Rows from block 4 of the text encoder of a small contrastive audio-text model, named by matrix and row number. Rows with one number belong to one neuron. Each number is 128 + 24 x the weight over its row's rms, rounded and kept within 0 to 255. All counts start at 0. Numbers have three digits each.
After each neuron's rows are labels from the 100 texts, of 14848, where the neuron reaches its highest value: "tokens" is the input token at the peak. Only what is clearly more common there than usual is listed. The data: synthesized solo parts of chorales (CocoChorales). In brackets: how many of the 100.
# fc1: MLP up (text_encoder.blocks.4.mlp.fc1.weight, 768x192), inputs 128-191
# fc2: MLP down (text_encoder.blocks.4.mlp.fc2.weight, 192x768, transposed), outputs 128-191

fc1.57:125110097072106140118122161111122121118156098140117114124099081084104095151142120108145115127111071136103118152101112108102166141103107107129104155169132133086135135159138082113125154132134139
fc2.57:150121084150148149153113134137129142134110098122122144119129141087091124108122143109125106152102153123143115078167157160124148149174134122150102132111145139152134134140151071105158090144104130
tokens: "b3" (99)

fc1.94:083112123119123148092065112106134087122185120132092122094100076151152144091121094130144112108129103075128124097134091126134134095089141131165096090114140110132125119102107132094143136130114092
fc2.94:157115085103102151146145147079138142102146172103136124113126158145149103123099074128126124156128118125096156151094110161163108072102169138112124127110117147092126117137163130140090125142126089
tokens: "f5" (23); "f3" (22); "d5" (16); "d4" (16)

fc1.423:106114138145135124093110086152110117115176115127117083132101126131154135122099129109068121127094097135116122074126169140160138143114120097150136122148145112169105102102075119133054163117119171
fc2.423:135116146113166161098176139146150083144113093206128126107117120115118127086103140112107125109139133122120124135161129133164134147126160138165129137120113098161132141125128096156117124063143114
tokens: "e3" (29); "e4" (19); "f5" (14); "d" (9)

fc1.334:136103090077138088115115131123104125128155096078104123152099127090115163099131112112079098117110114130127114144128113130113126110107111123165106114150123130081123089158163118088132158135140107
fc2.334:113195122161119118130117143124161131126155120133136147175137116137133118135111143129102136133108164092141137108151147136134166161158122071125128103170146114153102149108107129118128109124151127
tokens: "d" (98)

fc1.296:129167118103142131126092137109108119137163130169148163100110112131120144097123109105091102117158170138111111136118123153148169147146117128151146123108112137112114098084169168171177125155094104
fc2.296:150125130131169188095086125160156123097139107139161106169126124130130128149151155150087139161094126146119145127138147122108120113114097134112160176088127095116155141131096155137163169159120155
tokens: "b3" (74); "saxophone" (26)

fc1.248:086094122089157128101098119131136098133156089167097139139105103125118093157107096155104087101126135125135143110121157101117090130113099084170075114120158096130090075148128122109069093130139144
fc2.248:134111124135106134139139144121168147091142141177118138112097095143116142161167109128152150098130197139174138137154142111140124171104143113101116139131124117134101144170133131104152134152143107
tokens: "#" (77)

fc1.101:146114132177089104151118148174159135083122154111132115123149107129129067106110124102091106165142120164136134138130140158120094137140105116105090161150128139112148128130152098121125118104118139
fc2.101:140114139126150127140138148097125129080127089079153110086131137120097114121152127148116105157150109137131174100096157090153112141148146134085159134142136153162151099155105109119099182099122124
tokens: "violin" (100)

fc1.518:151162176100103089106171150160138136147102108093098152127095113131083172104157128175134101083087154128152084133087118122136120089116142122147180137153108112131119123151089100113130143136139102
fc2.518:121129109123103144128108161152092151095132188132101077160163161116135136163115139151124115060153126123114087177112108173142128106116148111153138137138125077156118096102102150136097116129147147
tokens: "horn" (45); "5" (25); "a3" (17); "a4" (13)

fc1.160:134076112117146122108099095103117111114149137079099113101136130147117092089072113131128130091120133107102090116069107123138108095122164146135108108114125095111102111093088156133102139124109077
fc2.160:176123160169136153184133124093167165074127131155140122097115144119130152143153136099111104116130120126150113138144141180114110177131124103095160144118110098114122154114138090170171137155122102
tokens: "5" (94)

fc1.471:100081139129143122122114130114153123133162128152130106078120103113108127096140117166093132088061107108113103122121114096087129127109155077135099124104120097124134092098107110166132163130093122
fc2.471:089149129077129117155123101119131119117129137149157123116149138092158133136171166130115126121097111115112143161112111091098120155144178144136129121094068105099145113095127145150137141156143142
tokens: "g4" (76); "g3" (24)

fc1.65:081089094102147097116117123109133083094146128126115134100115109127168119135129129116108156095085127089089122096091125120136095127131166089134129106094115091139083113112092126130094108128107111
fc2.65:089129148097120104139123073167109134103131141146144115099155163094140131106158161142142133122117109099125116161076134100126120165158194123130143129091103125107168108089123131160131162156135173
tokens: "g3" (52); "g4" (48)

fc1.682:140090108110150094119146096123123104072156093093116115115124093127118151100112148140061121109105079075092081141105117085119101124087146102147101109144133085089095098091088132128122136108085118
fc2.682:090170098134136144141120114077185116094160116154142133143135121116158139146126166124121110121130141114126144140120173137137141152124111112136146155143119093123119083150123136137155110145134123
tokens: "b3" (53); "d" (21); "b4" (15)

fc1.409:090121099117101098084096126113154070113171102117092085093071097124104139120124138115138124127079112131143086126089108110110118128093108104122074096114126109114129072139077139125135128111102134
fc2.409:104122090115099116148115113090144141067176104153134078144076127131142110149078123123132127125145084114160153151093125121107105134091132076131135120198151142105093100137094127122142108162119147
tokens: "a3" (52); "a4" (32); "g" (8)

fc1.198:104122139116159096103093124145089106145144075086096133074128126137123119100099110101097115115132113121138118121110113133151128117114114134172077138117115116134116125166135120090113133064127091
fc2.198:089157135131103137122126194119112113146120099132164122144136130148125084146120148148151134160122112162151158161148121112085132134112141132120137166148155175130118149148138124130158149144174160
tokens: "b4" (50); "d4" (29); "b3" (10)

fc1.588:128119130116182145064124113150095059148145141120124111094113114137136144116112091124114073141110124096117156111134114112113126126078140156144133110103070118160151154137115127152129130142139103
fc2.588:168153144109193162085105100089122118149127115146190139099137148142158159082109125126119115151112137105098148117100156110131113126121077133126156162143096140143156151123142138152151140123132133
tokens: "saxophone" (94)

fc1.376:107105105084166138123112139104125108125109107134119141147078089120123099087087106101099087135100142091117164146123093140112130118099131143158085082156107107127131089116113114080108099082160112
fc2.376:147179118145129153114123136146116137146089101192134154171116135132126179111160167108127121081122126162062106151132106155113150143173089151153116150129129105129197120140128098109120088110117121
tokens: "c3" (30); "2" (21)

fc1.127:108140076145124168111108139176146105097116118121090111140148127114126125168128144153081152155130133150133099140117113118126140128130103150123089146116149132131152114102118137150139159157101121
fc2.127:112137081092168125111093108138148115085151143102147148112153123125129104133117147128115103136171122116155093152096118141142159139108113116113155146135079147161146138126116126118138128146130132
tokens: "saxophone" (98)

fc1.408:066073117076168093095115101120140081103153131116099114118112103147123093129094150106127122099109096130116115121107101087147100095130128135163078099132131093112109111090091136122105092101149088
fc2.408:147148144128103123142112143097123177125135165109120101130099146116136138165147142122123108064156114158102151127105110169121125122090120133128138138134149128090144092121135094103151120110134087
tokens: "e3" (41); "e4" (21); "e5" (11)

fc1.119:123119146124096118092124131115118066119145118086104087102114138126087127113164156098110114123118102143134157116161091104080094114145182123096155137139088140119130086118101083101095089070147103
fc2.119:111115127150142124140156114118144143141101131093154146111153150097086106114156142123111113124109100124125125112109115089151118142160146141134132138110128162121155149140127104160129181096152145
tokens: "violin" (100)

fc1.201:151156142120132141118156099124110125141151110093135123147148136147117089109133123163125095075112085165112110158133159124139112147155120183125140152146144151105125119115095132147132102133157150
fc2.201:128134123111090123159123130177120135132139146105110094103146137115105099155167120120114151163164106153096112172118127179144115113115144119126145118158116109082100057140127103126185130171110120
tokens: "4" (94)

fc1.139:092127079116130107096141132122143106124145123125109092131123094114105137105128148102094116065071121102110089100134134118112137123126116076160134099135164107121133114120104124143093147117105119
fc2.139:158134134087158190165101127163140110082116108177120144150120110128171117101115101121125106146142172109162157140151105153111116158129162106132128109116105122141147081104125130145150103171135138
tokens: "d" (42); "a" (21)

fc1.568:096131106113157107087085105100112070117180098106115106135110104094121113116079117119135126125087069119109109107133120112110104099077100149153113120141135072100121114141099152081111109103150090
fc2.568:109126157167097116104124110103102174126134124113174122095074127130112119136112102121172114133143071160109136130106138137126149146117096147117109204137156119133108161147138098121148112119119104
tokens: "g" (46); "d4" (25); "d5" (14)

fc1.381:137106126097075154085147139132126136162106167137090098094115129123107144134116150144160120133109156133094128141132129096143088126139179121097138161144173142107141159106127106124152130089157136
fc2.381:121106104101139187102141167130103122129105139081091119154152158161139113159121137095124154104202125110098144135088126133116161107119134107141155105127114158110100131150129147130142119084166139
tokens: "horn" (100)

fc1.43:113116130128108098111120109131120080112137108138088102098098113110130121094134112149125150113125124144139136129127099114131139088083169125117093121126080110130103128104128112130112155100113099
fc2.43:131130147181115113143122151099097168141110106102124101115143171149096115122117138164138164141166128208121100118116129106114163147122129157129148179123098158117132162118155136165148142147132124
tokens: "4" (35); "3" (21); "d4" (10)

fc1.558:111155117127165104157155141117122118150109156145106109140089120105156086082077115132088102112133144154130137107141114143148093145115149101129109093125131076108133119099083158129108106084113126
fc2.558:114110135169117152155164116123132187134106105135121101119148179150090101119184154144134156133149145156084145106126167122138115129135112138064147131134162153178102128129134137146100143120129150
tokens: "violin" (100)

fc1.291:147118158121114113084117130162148048113113103148103141095096097124132099098109125111121116122118082101133119113150112147126148128112148106181114139104114112111127118109099100101125093081121091
fc2.291:155145124138153101083147120125118121154140115119085119150099135122116107158110132148098117182147127149141152108149100118129157098124116133123147087117110168115121134157146110111121110099150126
tokens: "#" (81)

fc1.572:093108127094129112112118108131085097133117082111120137122119127145112104141129089111089136100077093133111139092085117096113148138118141141159088096144148093116112117139122147101089099092149134
fc2.572:125155171156122105103119175143113160138090177097144126095120124133156118089140145132123126179132118105124133172134119139089152152129226164128139134105128142134146132085124142143165168122118104
tokens: "a3" (79); "f5" (9)

fc1.721:095121160134135135056097097151129069113170133136122093103102116103140123090106116136128087166104071119114122086148146141123147136104173149176124117114139107148101112115124109131118130106101109
fc2.721:136086145142165125113154125118123148132147130134125135080113138141106117143111080169139151143102124132109106105144120110177162135143148152102114138136130146116099156150154115105104123091122111
tokens: "4" (59); "c5" (9)

fc1.347:154100127133127102120107131140124108111145129117094099106098128140107138131132156146126124102131131143118147104116125121132131054103138137186084107097110137135133107144130133115103149112128127
fc2.347:132116148166098122116127086056150141126166151094088125093148130168103098135075107153124125134125178101140096116093108120124124117151139096102134118116141127120106160096118167154137092143103121
tokens: "#" (58); "3" (13); "b2" (12)

fc1.172:107063113101127130094152073136127094109127142099123142146143091134117117116135124129119156122113135114106088105084105115158096110109105124100089114128147064130089091097116136105104085092110102
fc2.172:144151119118114073195103125080135179086120154093089107131106152109162148148145143132138139044131105148124117132099106149134116119118131131100113109116147109076132063125136093099155144104108091
tokens: "5" (42); "e5" (28); "e4" (10); "a" (10)

fc1.5:118109109130121138113091128161118084124200126094103089131105108118119161094136110128138131115095102134123110134096082146118128073109152137148108101091154129112113140110096147146139151120108159
fc2.5:123114133158122115122161130135124133124089141102168105104143133148152089123090122117124175165131134125113126121083141144185154113139168149098176141154129158116121129129111136143100140104153130
tokens: "f5" (62); "f4" (12); "a3" (10); "a4" (9)

fc1.128:114135073120158116138091102091111158113140118140079136136105147120125180094130149127096145056099115109103132091115132114096129136110127074133124101130112075116112097115109131149156144151106139
fc2.128:138206097104125140122128108123150115119116130117119139167155120116163137154182156120116121139150123124121137136162092121130101115169098150119126085079074143136158126139136149106124119110142124
tokens: "g4" (42); "<end>" (25); "g3" (19)

fc1.744:156099094126092147100133106115113143143115149105109142110104122089127106131145118106086119123147117131088085134143087150121090149099137083170131132087113126123128108106123097158151121092158098
fc2.744:117112122159128084110152140156128148126131133148107085114106122122132122180131141161156128122113127157108098125111135133164164103108128095176108102106165113111148140115149111119128119121156149
tokens: "horn" (100)

fc1.273:149112109120148103124121099096143083068153113121091097132081116105169127107144123112101140103130102137110128110111101141141095075068134102154147098097121119116096083139116108132109108099115110
fc2.273:142191129174120126119113162127128121171100131102140148127166154118116121100120143151088149184152084157153140157146127137095139132156117154102157144131136143164118181122126115147149144130154104
tokens: "b4" (67); "b3" (16)

fc1.599:147090144089090113102144096125105130083122153046116094138106117136138094108137115108108130139103092100128093102097115122136078086090163143156125091134150129107115118082113114114127097104096104
fc2.599:150140124197129139101125103089084170157137116093120162086149160164120112138141114176145147147127165156142119112119120152100170138117098110108112137157148156156143145129134116108136115153114119
tokens: "5" (97)

fc1.400:113114117128124093109098117113104085118125104118095117108115099144129154131112172155076104111099100110115100115148140091125118133095125087172093076094140083114112116133125141147095162071104113
fc2.400:122107082102145160172123100137165105096144121202134116127085110117158096140174091111133134087126137120178153100153098141120132179095192150121136128115121137116120110135105092113147111156167092
tokens: "e3" (20); "a" (17); "g4" (16); "e4" (13)

fc1.55:161129098158153132125126135097119114147123156140127122077070110133123117140104118157118141114112095110151128121156077105127116117119118148160085134131101130138164115109093124137112136106121110
fc2.55:116140132129117207076151120103101094177103144127151152135136149156103119095117110107131107176130179138085145156105134141147070132144089164134103151120138113130138154121156150141120106151161150
tokens: "c3" (51); "b2" (26); "c" (9)

fc1.445:117115120093121102127115153156138156121131087100131127105101117090140096136113110102103135127134103136120101108118177087105122159124117122118086173151120105084157117085108088135101140147135128
fc2.445:110158113126130105152121121162139145133108080100164114163189131119148122135106147139090099130134123184119130152112156103122142160148159135168144158141131138116140100142132125112160204161137147
tokens: "b3" (63); "g5" (37)

fc1.170:145070115117115119110134116117082093116120092099103116097090101126134088075102108122095151129129089114120073083077092097141085119094156127132095106146138097147115134098100114110106106125078129
fc2.170:117116129126133121160090119084139146105146171133122119115042141107164118150121098122123138095140106138157156116122131154102136148095170136116150113142134102135095098116114108132155098118142068
tokens: "#" (66); "a" (12)

fc1.765:066098085111133120088105111123142104119152098134138123120080086127101106143119079110132113113075109144110111091122122121113134092097114109151100106097136086090108113150110163115110115124141105
fc2.765:141091163105143123160129098103154113078133122162107174148114086164149138129096119128121092121118133072131114173122113132119129128145167119142110112121136080100130081143125098124129127113092088
tokens: "f5" (25); "c4" (16); "c5" (10); "f4" (9)

fc1.31:130098111109155121134114094111140107100153092136101086154087097118116177134114141108089111095117128137104114142163116127164129071065124081138116101151141117091090079167130111125116128131122134
fc2.31:136109101158138129108172103127147112136134110112122114134173136120087129095119145140101174138066128077110086137132146093179127112162125073110141103156153118115115117101107148159110175129122127
tokens: "b4" (65); "b3" (13)

fc1.53:098113125099098055109133136111125103101140102061111099124109118113128096157142124115117106108120126129120133098106091098102132115089121104130098114134091099105086098157114149091071137081145119
fc2.53:118136178131115107099087122074109122098146147090110099125123103129132181110108130120134088134120110104099112174093142124123160140128130131178123116128141121091118141109133135157195121100098091
tokens: "a3" (81); "a4" (10)

fc1.85:102123101124105132103139171123148085125119140162142084115083094133098112107098120123157124095125127141091129147170143145141166125107124167178117148102100130110110154140137129122128135113154081
fc2.85:147128169122155132145121132137080152157134097127142161091132156123124146155138126165133100177192134164165134140130132108141106149121109127117134173136131155133110139159174099141178114122120169
tokens: ":" (86); "4" (13)

fc1.566:148084092121135113120124126141161118113138126121117110100112107137091081125108103133120112111125130124124118141091098134150079043106100095143089089099135118093105102139141124151089138126119074
fc2.566:142118152116117145201097131145106151082148117089129135131087119132130142115112134135139124106134105121168121132130103156124129132131154119122145113115135110101090163099152076154177150164097155
tokens: "<end>" (82)

fc1.677:119145129106134156154151087101171134109150154152124136121069085110141110110162118118137154079111126118128141122113096139096100129080159072114096139170104109142110100110116113088121128115107109
fc2.677:063111143109108141131124138114122113126143116145137101113110106113137106119101120102137111139105130105158152124151158116099125172132200140145101108085133122129096138128143123160137117133159143
tokens: "4" (51)

fc1.616:102079094087149115097126123128134069115120092120119116167101123132153135088119117096098164110116114111123129072120131097145123116116159105117116106115151100150091084119063140116105109109114123
fc2.616:136106164129158137109141111162118130124137169118120131114112110106137150150218104101153128129110115136123103078138131150137138177138170213132100143113124127147174131130095084111159118109134080
tokens: "c3" (44); "a" (21); "a5" (13)

fc1.387:100117128136155145087096125106129161129137118165119114078159114132126127130090128136073103089134098155150149154135149105139095115161132143096127094121144073094138111150069137072093159120133143
fc2.387:143146088111143070115103112165127128161142124166076156136159120098135110167154155187122157119181114121115098117109115155116163129121152140127131118124115155180129091136119101108084112134150151
tokens: ":" (100)

fc1.540:175149136133140114144092098125129124156131119120149118127123130122102110127176125139096114115121131146138147135144167130115138083138138126134162089109117120065098126105077139147110100158145146
fc2.540:113131102089138142105125166106126117091108161135133109122137153105106158125123148099113148140129147109144140149116117158126140127123193168105151119154104143146170141124096156161120105112141167
tokens: "g3" (68); "g4" (18); "g" (8)

fc1.74:145157094119162094095135106111090111101120162137128143079147148115152158132159160128150119117125158095113131078104151149118153107121153079105135118116102130111147120158133099120113148147119068
fc2.74:096113098124153137096132130128113106132150144191149108115106193080167130153159157142097109141118124122141157094123176094099154157109144127118142095112098160107126096133168112105083161117187106
tokens: "<end>" (85); "g3" (12)

fc1.486:121114104154089107077105137085141106071146122115063082096098150143140127129131142149079168116122121123103090099094138122108120127123137122144104072110090104129086096141102134121117143109138106
fc2.486:142152097091142173106162116149158104132129121158162094179125134087127167132171162108112131108180102136120146141131163132154099118125111093103159125130136139117135147128143092136120140170136160
tokens: "g3" (76); "g4" (10); "c" (8)

fc1.612:099133155128134078124127128169129136147132123138116168147098147146121078137156152098126129151132120135088147084095140153120118114095181131123111161108136084139156105104132157136109096099155142
fc2.612:118113173135143121172146153124153177101138080120116125106125113137138140102146118145098125131122119158139171114114126103142164107116183157109124143144164149142127082163148126090099188116122130
tokens: "violin" (100)

fc1.183:123126157145154145146100080137140109105169099120137155103127139132102113105125129147123145119114155155143146158110156121112113142122140118157106096150158107133125160160084105132093104108150145
fc2.183:178127165099149162167150125142105157127136115157103147126096136132090095127097110151117120120153157157122150166102144138112161120125139137141143111108175116146165127167146121098120136129129128
tokens: "5" (100)

fc1.637:131113125096166100110146090144097102095168073124093076091074123092128109083104108084105110114124107143110126075088105134138125112098142145140118102106082113130124112092096123151137112086138108
fc2.637:157156138162156100110155167155111148160121091131134127120115154130103149136155127127073128155128125146119137121149144113137148162126108082131153131149137141125112162138128107157155154146154134
tokens: "saxophone" (80)

fc1.69:127149120114141123102090152142160096112095126088101159105121086152142106125131119115117114110099119076086127119136141110138125128106124099136105106148161106089113149133121154119146162121128096
fc2.69:091126144108144176101136097121128087127142117143150086105148133133167104120085122109134133161113141124145148100103157134170142142153182130144132165138134177177125128120106118185131131121152174
tokens: "a3" (66); "a4" (13); "e5" (9)

fc1.743:090134169106188110151112119145168113126123092093109117127112148131132110118149139135123107102110079120101151122114108099093116137141098101104166132172155140092158132119133113147150158138120071
fc2.743:122143109104157148134113137128156119112121114115168114148145143144145096123124107119106126095073132117082148136163153111112141145123135155116158088142135099134170103152131101140153105103171138
tokens: "g3" (37); "g4" (34); "flute" (27)

fc1.394:094086114096151072095145118136154078122150120137091129144090071110130145102114127111091133097111118087089106097120093072143136123125140112128107095119157069114110104146136123123101132126117141
fc2.394:107112162131108123146140104141138133060146142114132100131117106130153150156180126104140186094099087155121094100104124137132109164102180132106145120157147095138131130113095124123149129129112146
tokens: "a3" (34); "b4" (18); "a4" (17); "a" (14)

fc1.483:085061108108146133135079137124093148137140089124105155089116124133116107064110152133115129098073100104147116102096133107102163121109152114142083123136136106117129075103098119132111111117105138
fc2.483:132147146131132091119110105140104104120116138102175126128116125144172116161150117101151152155142114150133146127122092136128112128152146188125152090071062134118123160138130151137128118096136082
tokens: "f5" (24); "g3" (15); "3" (11); "g4" (8)

fc1.167:103096144144090130105073138125111105111173120125075110106099125130100120089063111154104149118088110142093137103127154111094139122083136102149135138154149131101086111091108148147080153155142121
fc2.167:171130131158146113115136152120101138139143122077152071098111157098105159137139124128094152169132107182120113100130139143123163151083138141140161122120109135098116181125163132153187119142135092
tokens: "<end>" (47); "4" (32)

fc1.333:107099083113138108100098136114146100131152110115100126128137093121098134101122140124122137079099137093063103121138150116129150100111113111129090082122114104133117136133127114128103129092108085
fc2.333:172134182104128140162109155120107132082148133127141132132115147136121138133145111136152099163141130154159139170132104125090073132112125124103113143106126163097143115118157086127174100146113148
tokens: ":" (61); "#" (27)

fc1.39:097157140161170146130096163112104096148107095084137155087127123149088154159132153166140128154161128102113137078145129120128118149145110112148151147127081093097141090145117128131141140113136149
fc2.39:138094166076158181099135109111115112156132139167162166137151142161158166100128089109090102124093132109108143098140119097134158162158104129130143125112168089091152128101140081132099115131116095
tokens: "trombone" (100)

fc1.51:114080078082140105103131145136155103155173106145120152123082100134111069112104064125094109137101127106106119123122126100129092083135148077148080100140148129137071087143136139126066110124134140
fc2.51:101106133105137164160126077127114131082142114120103084129082113124132183136174148098155131075116103129147112103146123144148109179131146137135109122110113124121140109152120070136161131112115115
tokens: "c3" (38); "a" (29); "d" (27)

fc1.261:134074075112099136114107114104122084103135077140100148118085103128120098148098116113133115088104105131145161091123123104110110093094125120150095129143135099127097094137108130082104105090138076
fc2.261:075096131147151115082157072144136108166158145131125125120119079117099151142138129122137133144139125132125106113096137098173121159113141183162114105098110102137149155143100172135119130107110113
tokens: "c3" (78); "b2" (17)

fc1.714:187097129121126174075109116154106109115158168096161137153107100134126164142118105164083129149139143084161127114125157125105143124154116110116164136129154102102150168088153104106111088162097130
fc2.714:142105137169170169106112117122186122124098141133186150126150130127115146075145133101188110135096116097169139139147150112151112122156072123115147161115112156170111163151166093107138097138125140
tokens: "g" (82); "d4" (18)

fc1.443:134083120117116146116122083100138107103160103125114095129090108153138140118111119128127143099089125104106113114102135094140105128111164097175102074130154088105131078147145167108119131091124122
fc2.443:145118141114095121157109089095108130081123122143134124115128152140149152152147123125114090105111096107117119147100136171126097118154091098110135110125136081072113082101136086150162119137087084
tokens: "trombone" (88); "a" (8)

fc1.190:117130103115105108104083105141122103111147140101082105113104095108146115104110102106140112138116127135154125127077101115138093099089148116131125089101147144102112110113092149153102159110130111
fc2.190:144147107139122140183107161100093150102142118143121128080121167118137125131111128140109124099126182126153177128113110153120146146121158123119154104130117141110120148125135123147133158128159125
tokens: "<end>" (45); "a4" (33); "g3" (12); "a3" (7)

fc1.9:102099079112140073110101098111135131084128107101110099119056111117148117134147111109132141112093117116109139064130101128129148136062133127134132112127116103131083086147090133103141106115131078
fc2.9:085114087130124145102102084142150106129166164120114128107111101122138109114126108143149115099087117061137117148120108144109143144103155139143131121114144077082113111142118183152155170193153113
tokens: "4" (29); "a" (24); "5" (16)

fc1.268:112091152110131064089140118146102103138137093085135130106123083128117107070153115114089125134093119122103124109091091107100140157087187169125100093095111097128107132093106107110135138106134139
fc2.268:125121148112152155131155118133136083103141148155178078149135144088127133111147138113125140147124072147115127136109158124117113137124171188161142143090105133132165112100116094151138130147144155
tokens: "f5" (70); "c5" (23)

fc1.375:092104129159148153139097126166154136162138100122154159126123124164133153074147106085158167143131156147107109103157116150095166110106134160123145105146142167134151126093113129152098121083124123
fc2.375:119084157102169160146124142130120123112125093107162123107151117161099152117160126138142117138104100122122170088152147064150123153108106152123140147124161134157135181136154134108109149097130103
tokens: "violin" (100)

fc1.740:129139067113100120118109139080121140142113093145105103128110136138085165100129133101121123088072154099105165104137107121089153123105131119124117114153106099117143086123124156133124143134131131
fc2.740:120167106108139123142114078117143086127130111117114118191140113145179129150116132106130131092148122137115144118133099125177124094181083143132112110090079136163141128139110125108092112049146112
tokens: "<end>" (30); "g4" (20); "c" (20); "g3" (7)

fc1.38:146141082085133122119161103141129153103116131090153105100138152156166138143149120154126143142129150116089091142131113139157161110161113072157147097099180107150144134117127081105147093117105104
fc2.38:108082119114097138132141119095087112113121168147172124116180153102128120163127093121115080149100170113093097121139105138119104188142073103149121115157129085077124104101139118176151143125135097
tokens: "trombone" (100)

fc1.59:137156146137143091142129133182095144129118176141155115144116121151090149140157134138138153129157116151170117159101148117117156086123143153120150088144097124094128113097108082138158096140092124
fc2.59:145106106157158090132091111135181101133144099129128103160128149103113104090082112122079117157117109126107140126101119137112114112094140109130129105123100115166146085130101087132098119155097124
tokens: "b3" (100)

fc1.182:082099146102117111136111132101124120128149093072141108126095089150125107105063128112116108148127093117133111130124127118134141097156162153155097102118118131151125092128067113146125142072120094
fc2.182:126173131123104147124143146114141110136077157157201164121140143146202108134145151110169176146140122149123173141125148123155097117168135113102147164141115175176124151127133119126111118091166108
tokens: "b4" (37); "f4" (16); "d" (11); "b3" (9)

fc1.592:087146106101128075112082107136090123159121088133126167106124109095160118118110170130116144109125121089092105095073119096074168094131138110149092103136130119124132103120094100103078149129124141
fc2.592:124150163111123085120126122140136117149115113149151117125121135116139112161170149117111145141121126129124149162156132086135092148174161124129135107075077144101165131109131129151144176113159117
tokens: "g3" (55); "g4" (45)

fc1.610:120100142139118130117080126087124091101142132119126082103118130100089128134092119148146103100129104153123139123115140151135136097099126134156121138091124090116097133090129140125109145136099104
fc2.610:133130127170122121088137138075104150144159125085150111077128163112083134089087115151112115137132060151100125128103132109123106093128089114114129123113126142128087189122147118167113138119106119
tokens: "4" (39); "<end>" (22); "g" (18); "d4" (15)

fc1.428:135083104125174104104091112158112114105158114098083127121082079087097115136112120112063107102098136128112101113137087122115158109110108089141076072152139079093094081150122115115119134121149127
fc2.428:143130122117138158135118136104175113076125131151129076151108102126142180109168144063105137077073143115139149124136115149144116179116142110131166112121099048090103103107119122170175131144141117
tokens: "d" (78); "a4" (9); "a" (8)

fc1.115:115122145138176117157134135169083123114139134110138075110155093119141161117158137121151115095132116151132119098129105154124071125146147095102169141127143135139100157165078133133117160135133117
fc2.115:148164071163125153107096106111123118156131142103101106142108159114119093162148160122140164161162134111125140140153142080103088162146130132162127145142076129122141137112138124171127146154109145
tokens: "b3" (27); "a" (24); "d3" (10); "d" (10)

fc1.448:144099085079131113136128138138139076135151076133106110087120079136125122091137127109082096096121128111137140148165141147142129127119174111148122098111104120122103148143107115167152125140124095
fc2.448:136165091120124143171082130108114131109130087142120122130159156123134129119124166161152130137139144171167144166118126096097115121134119124133089162135107140155159101131140124115162138141149166
tokens: "b4" (48); "g5" (18); "b3" (11)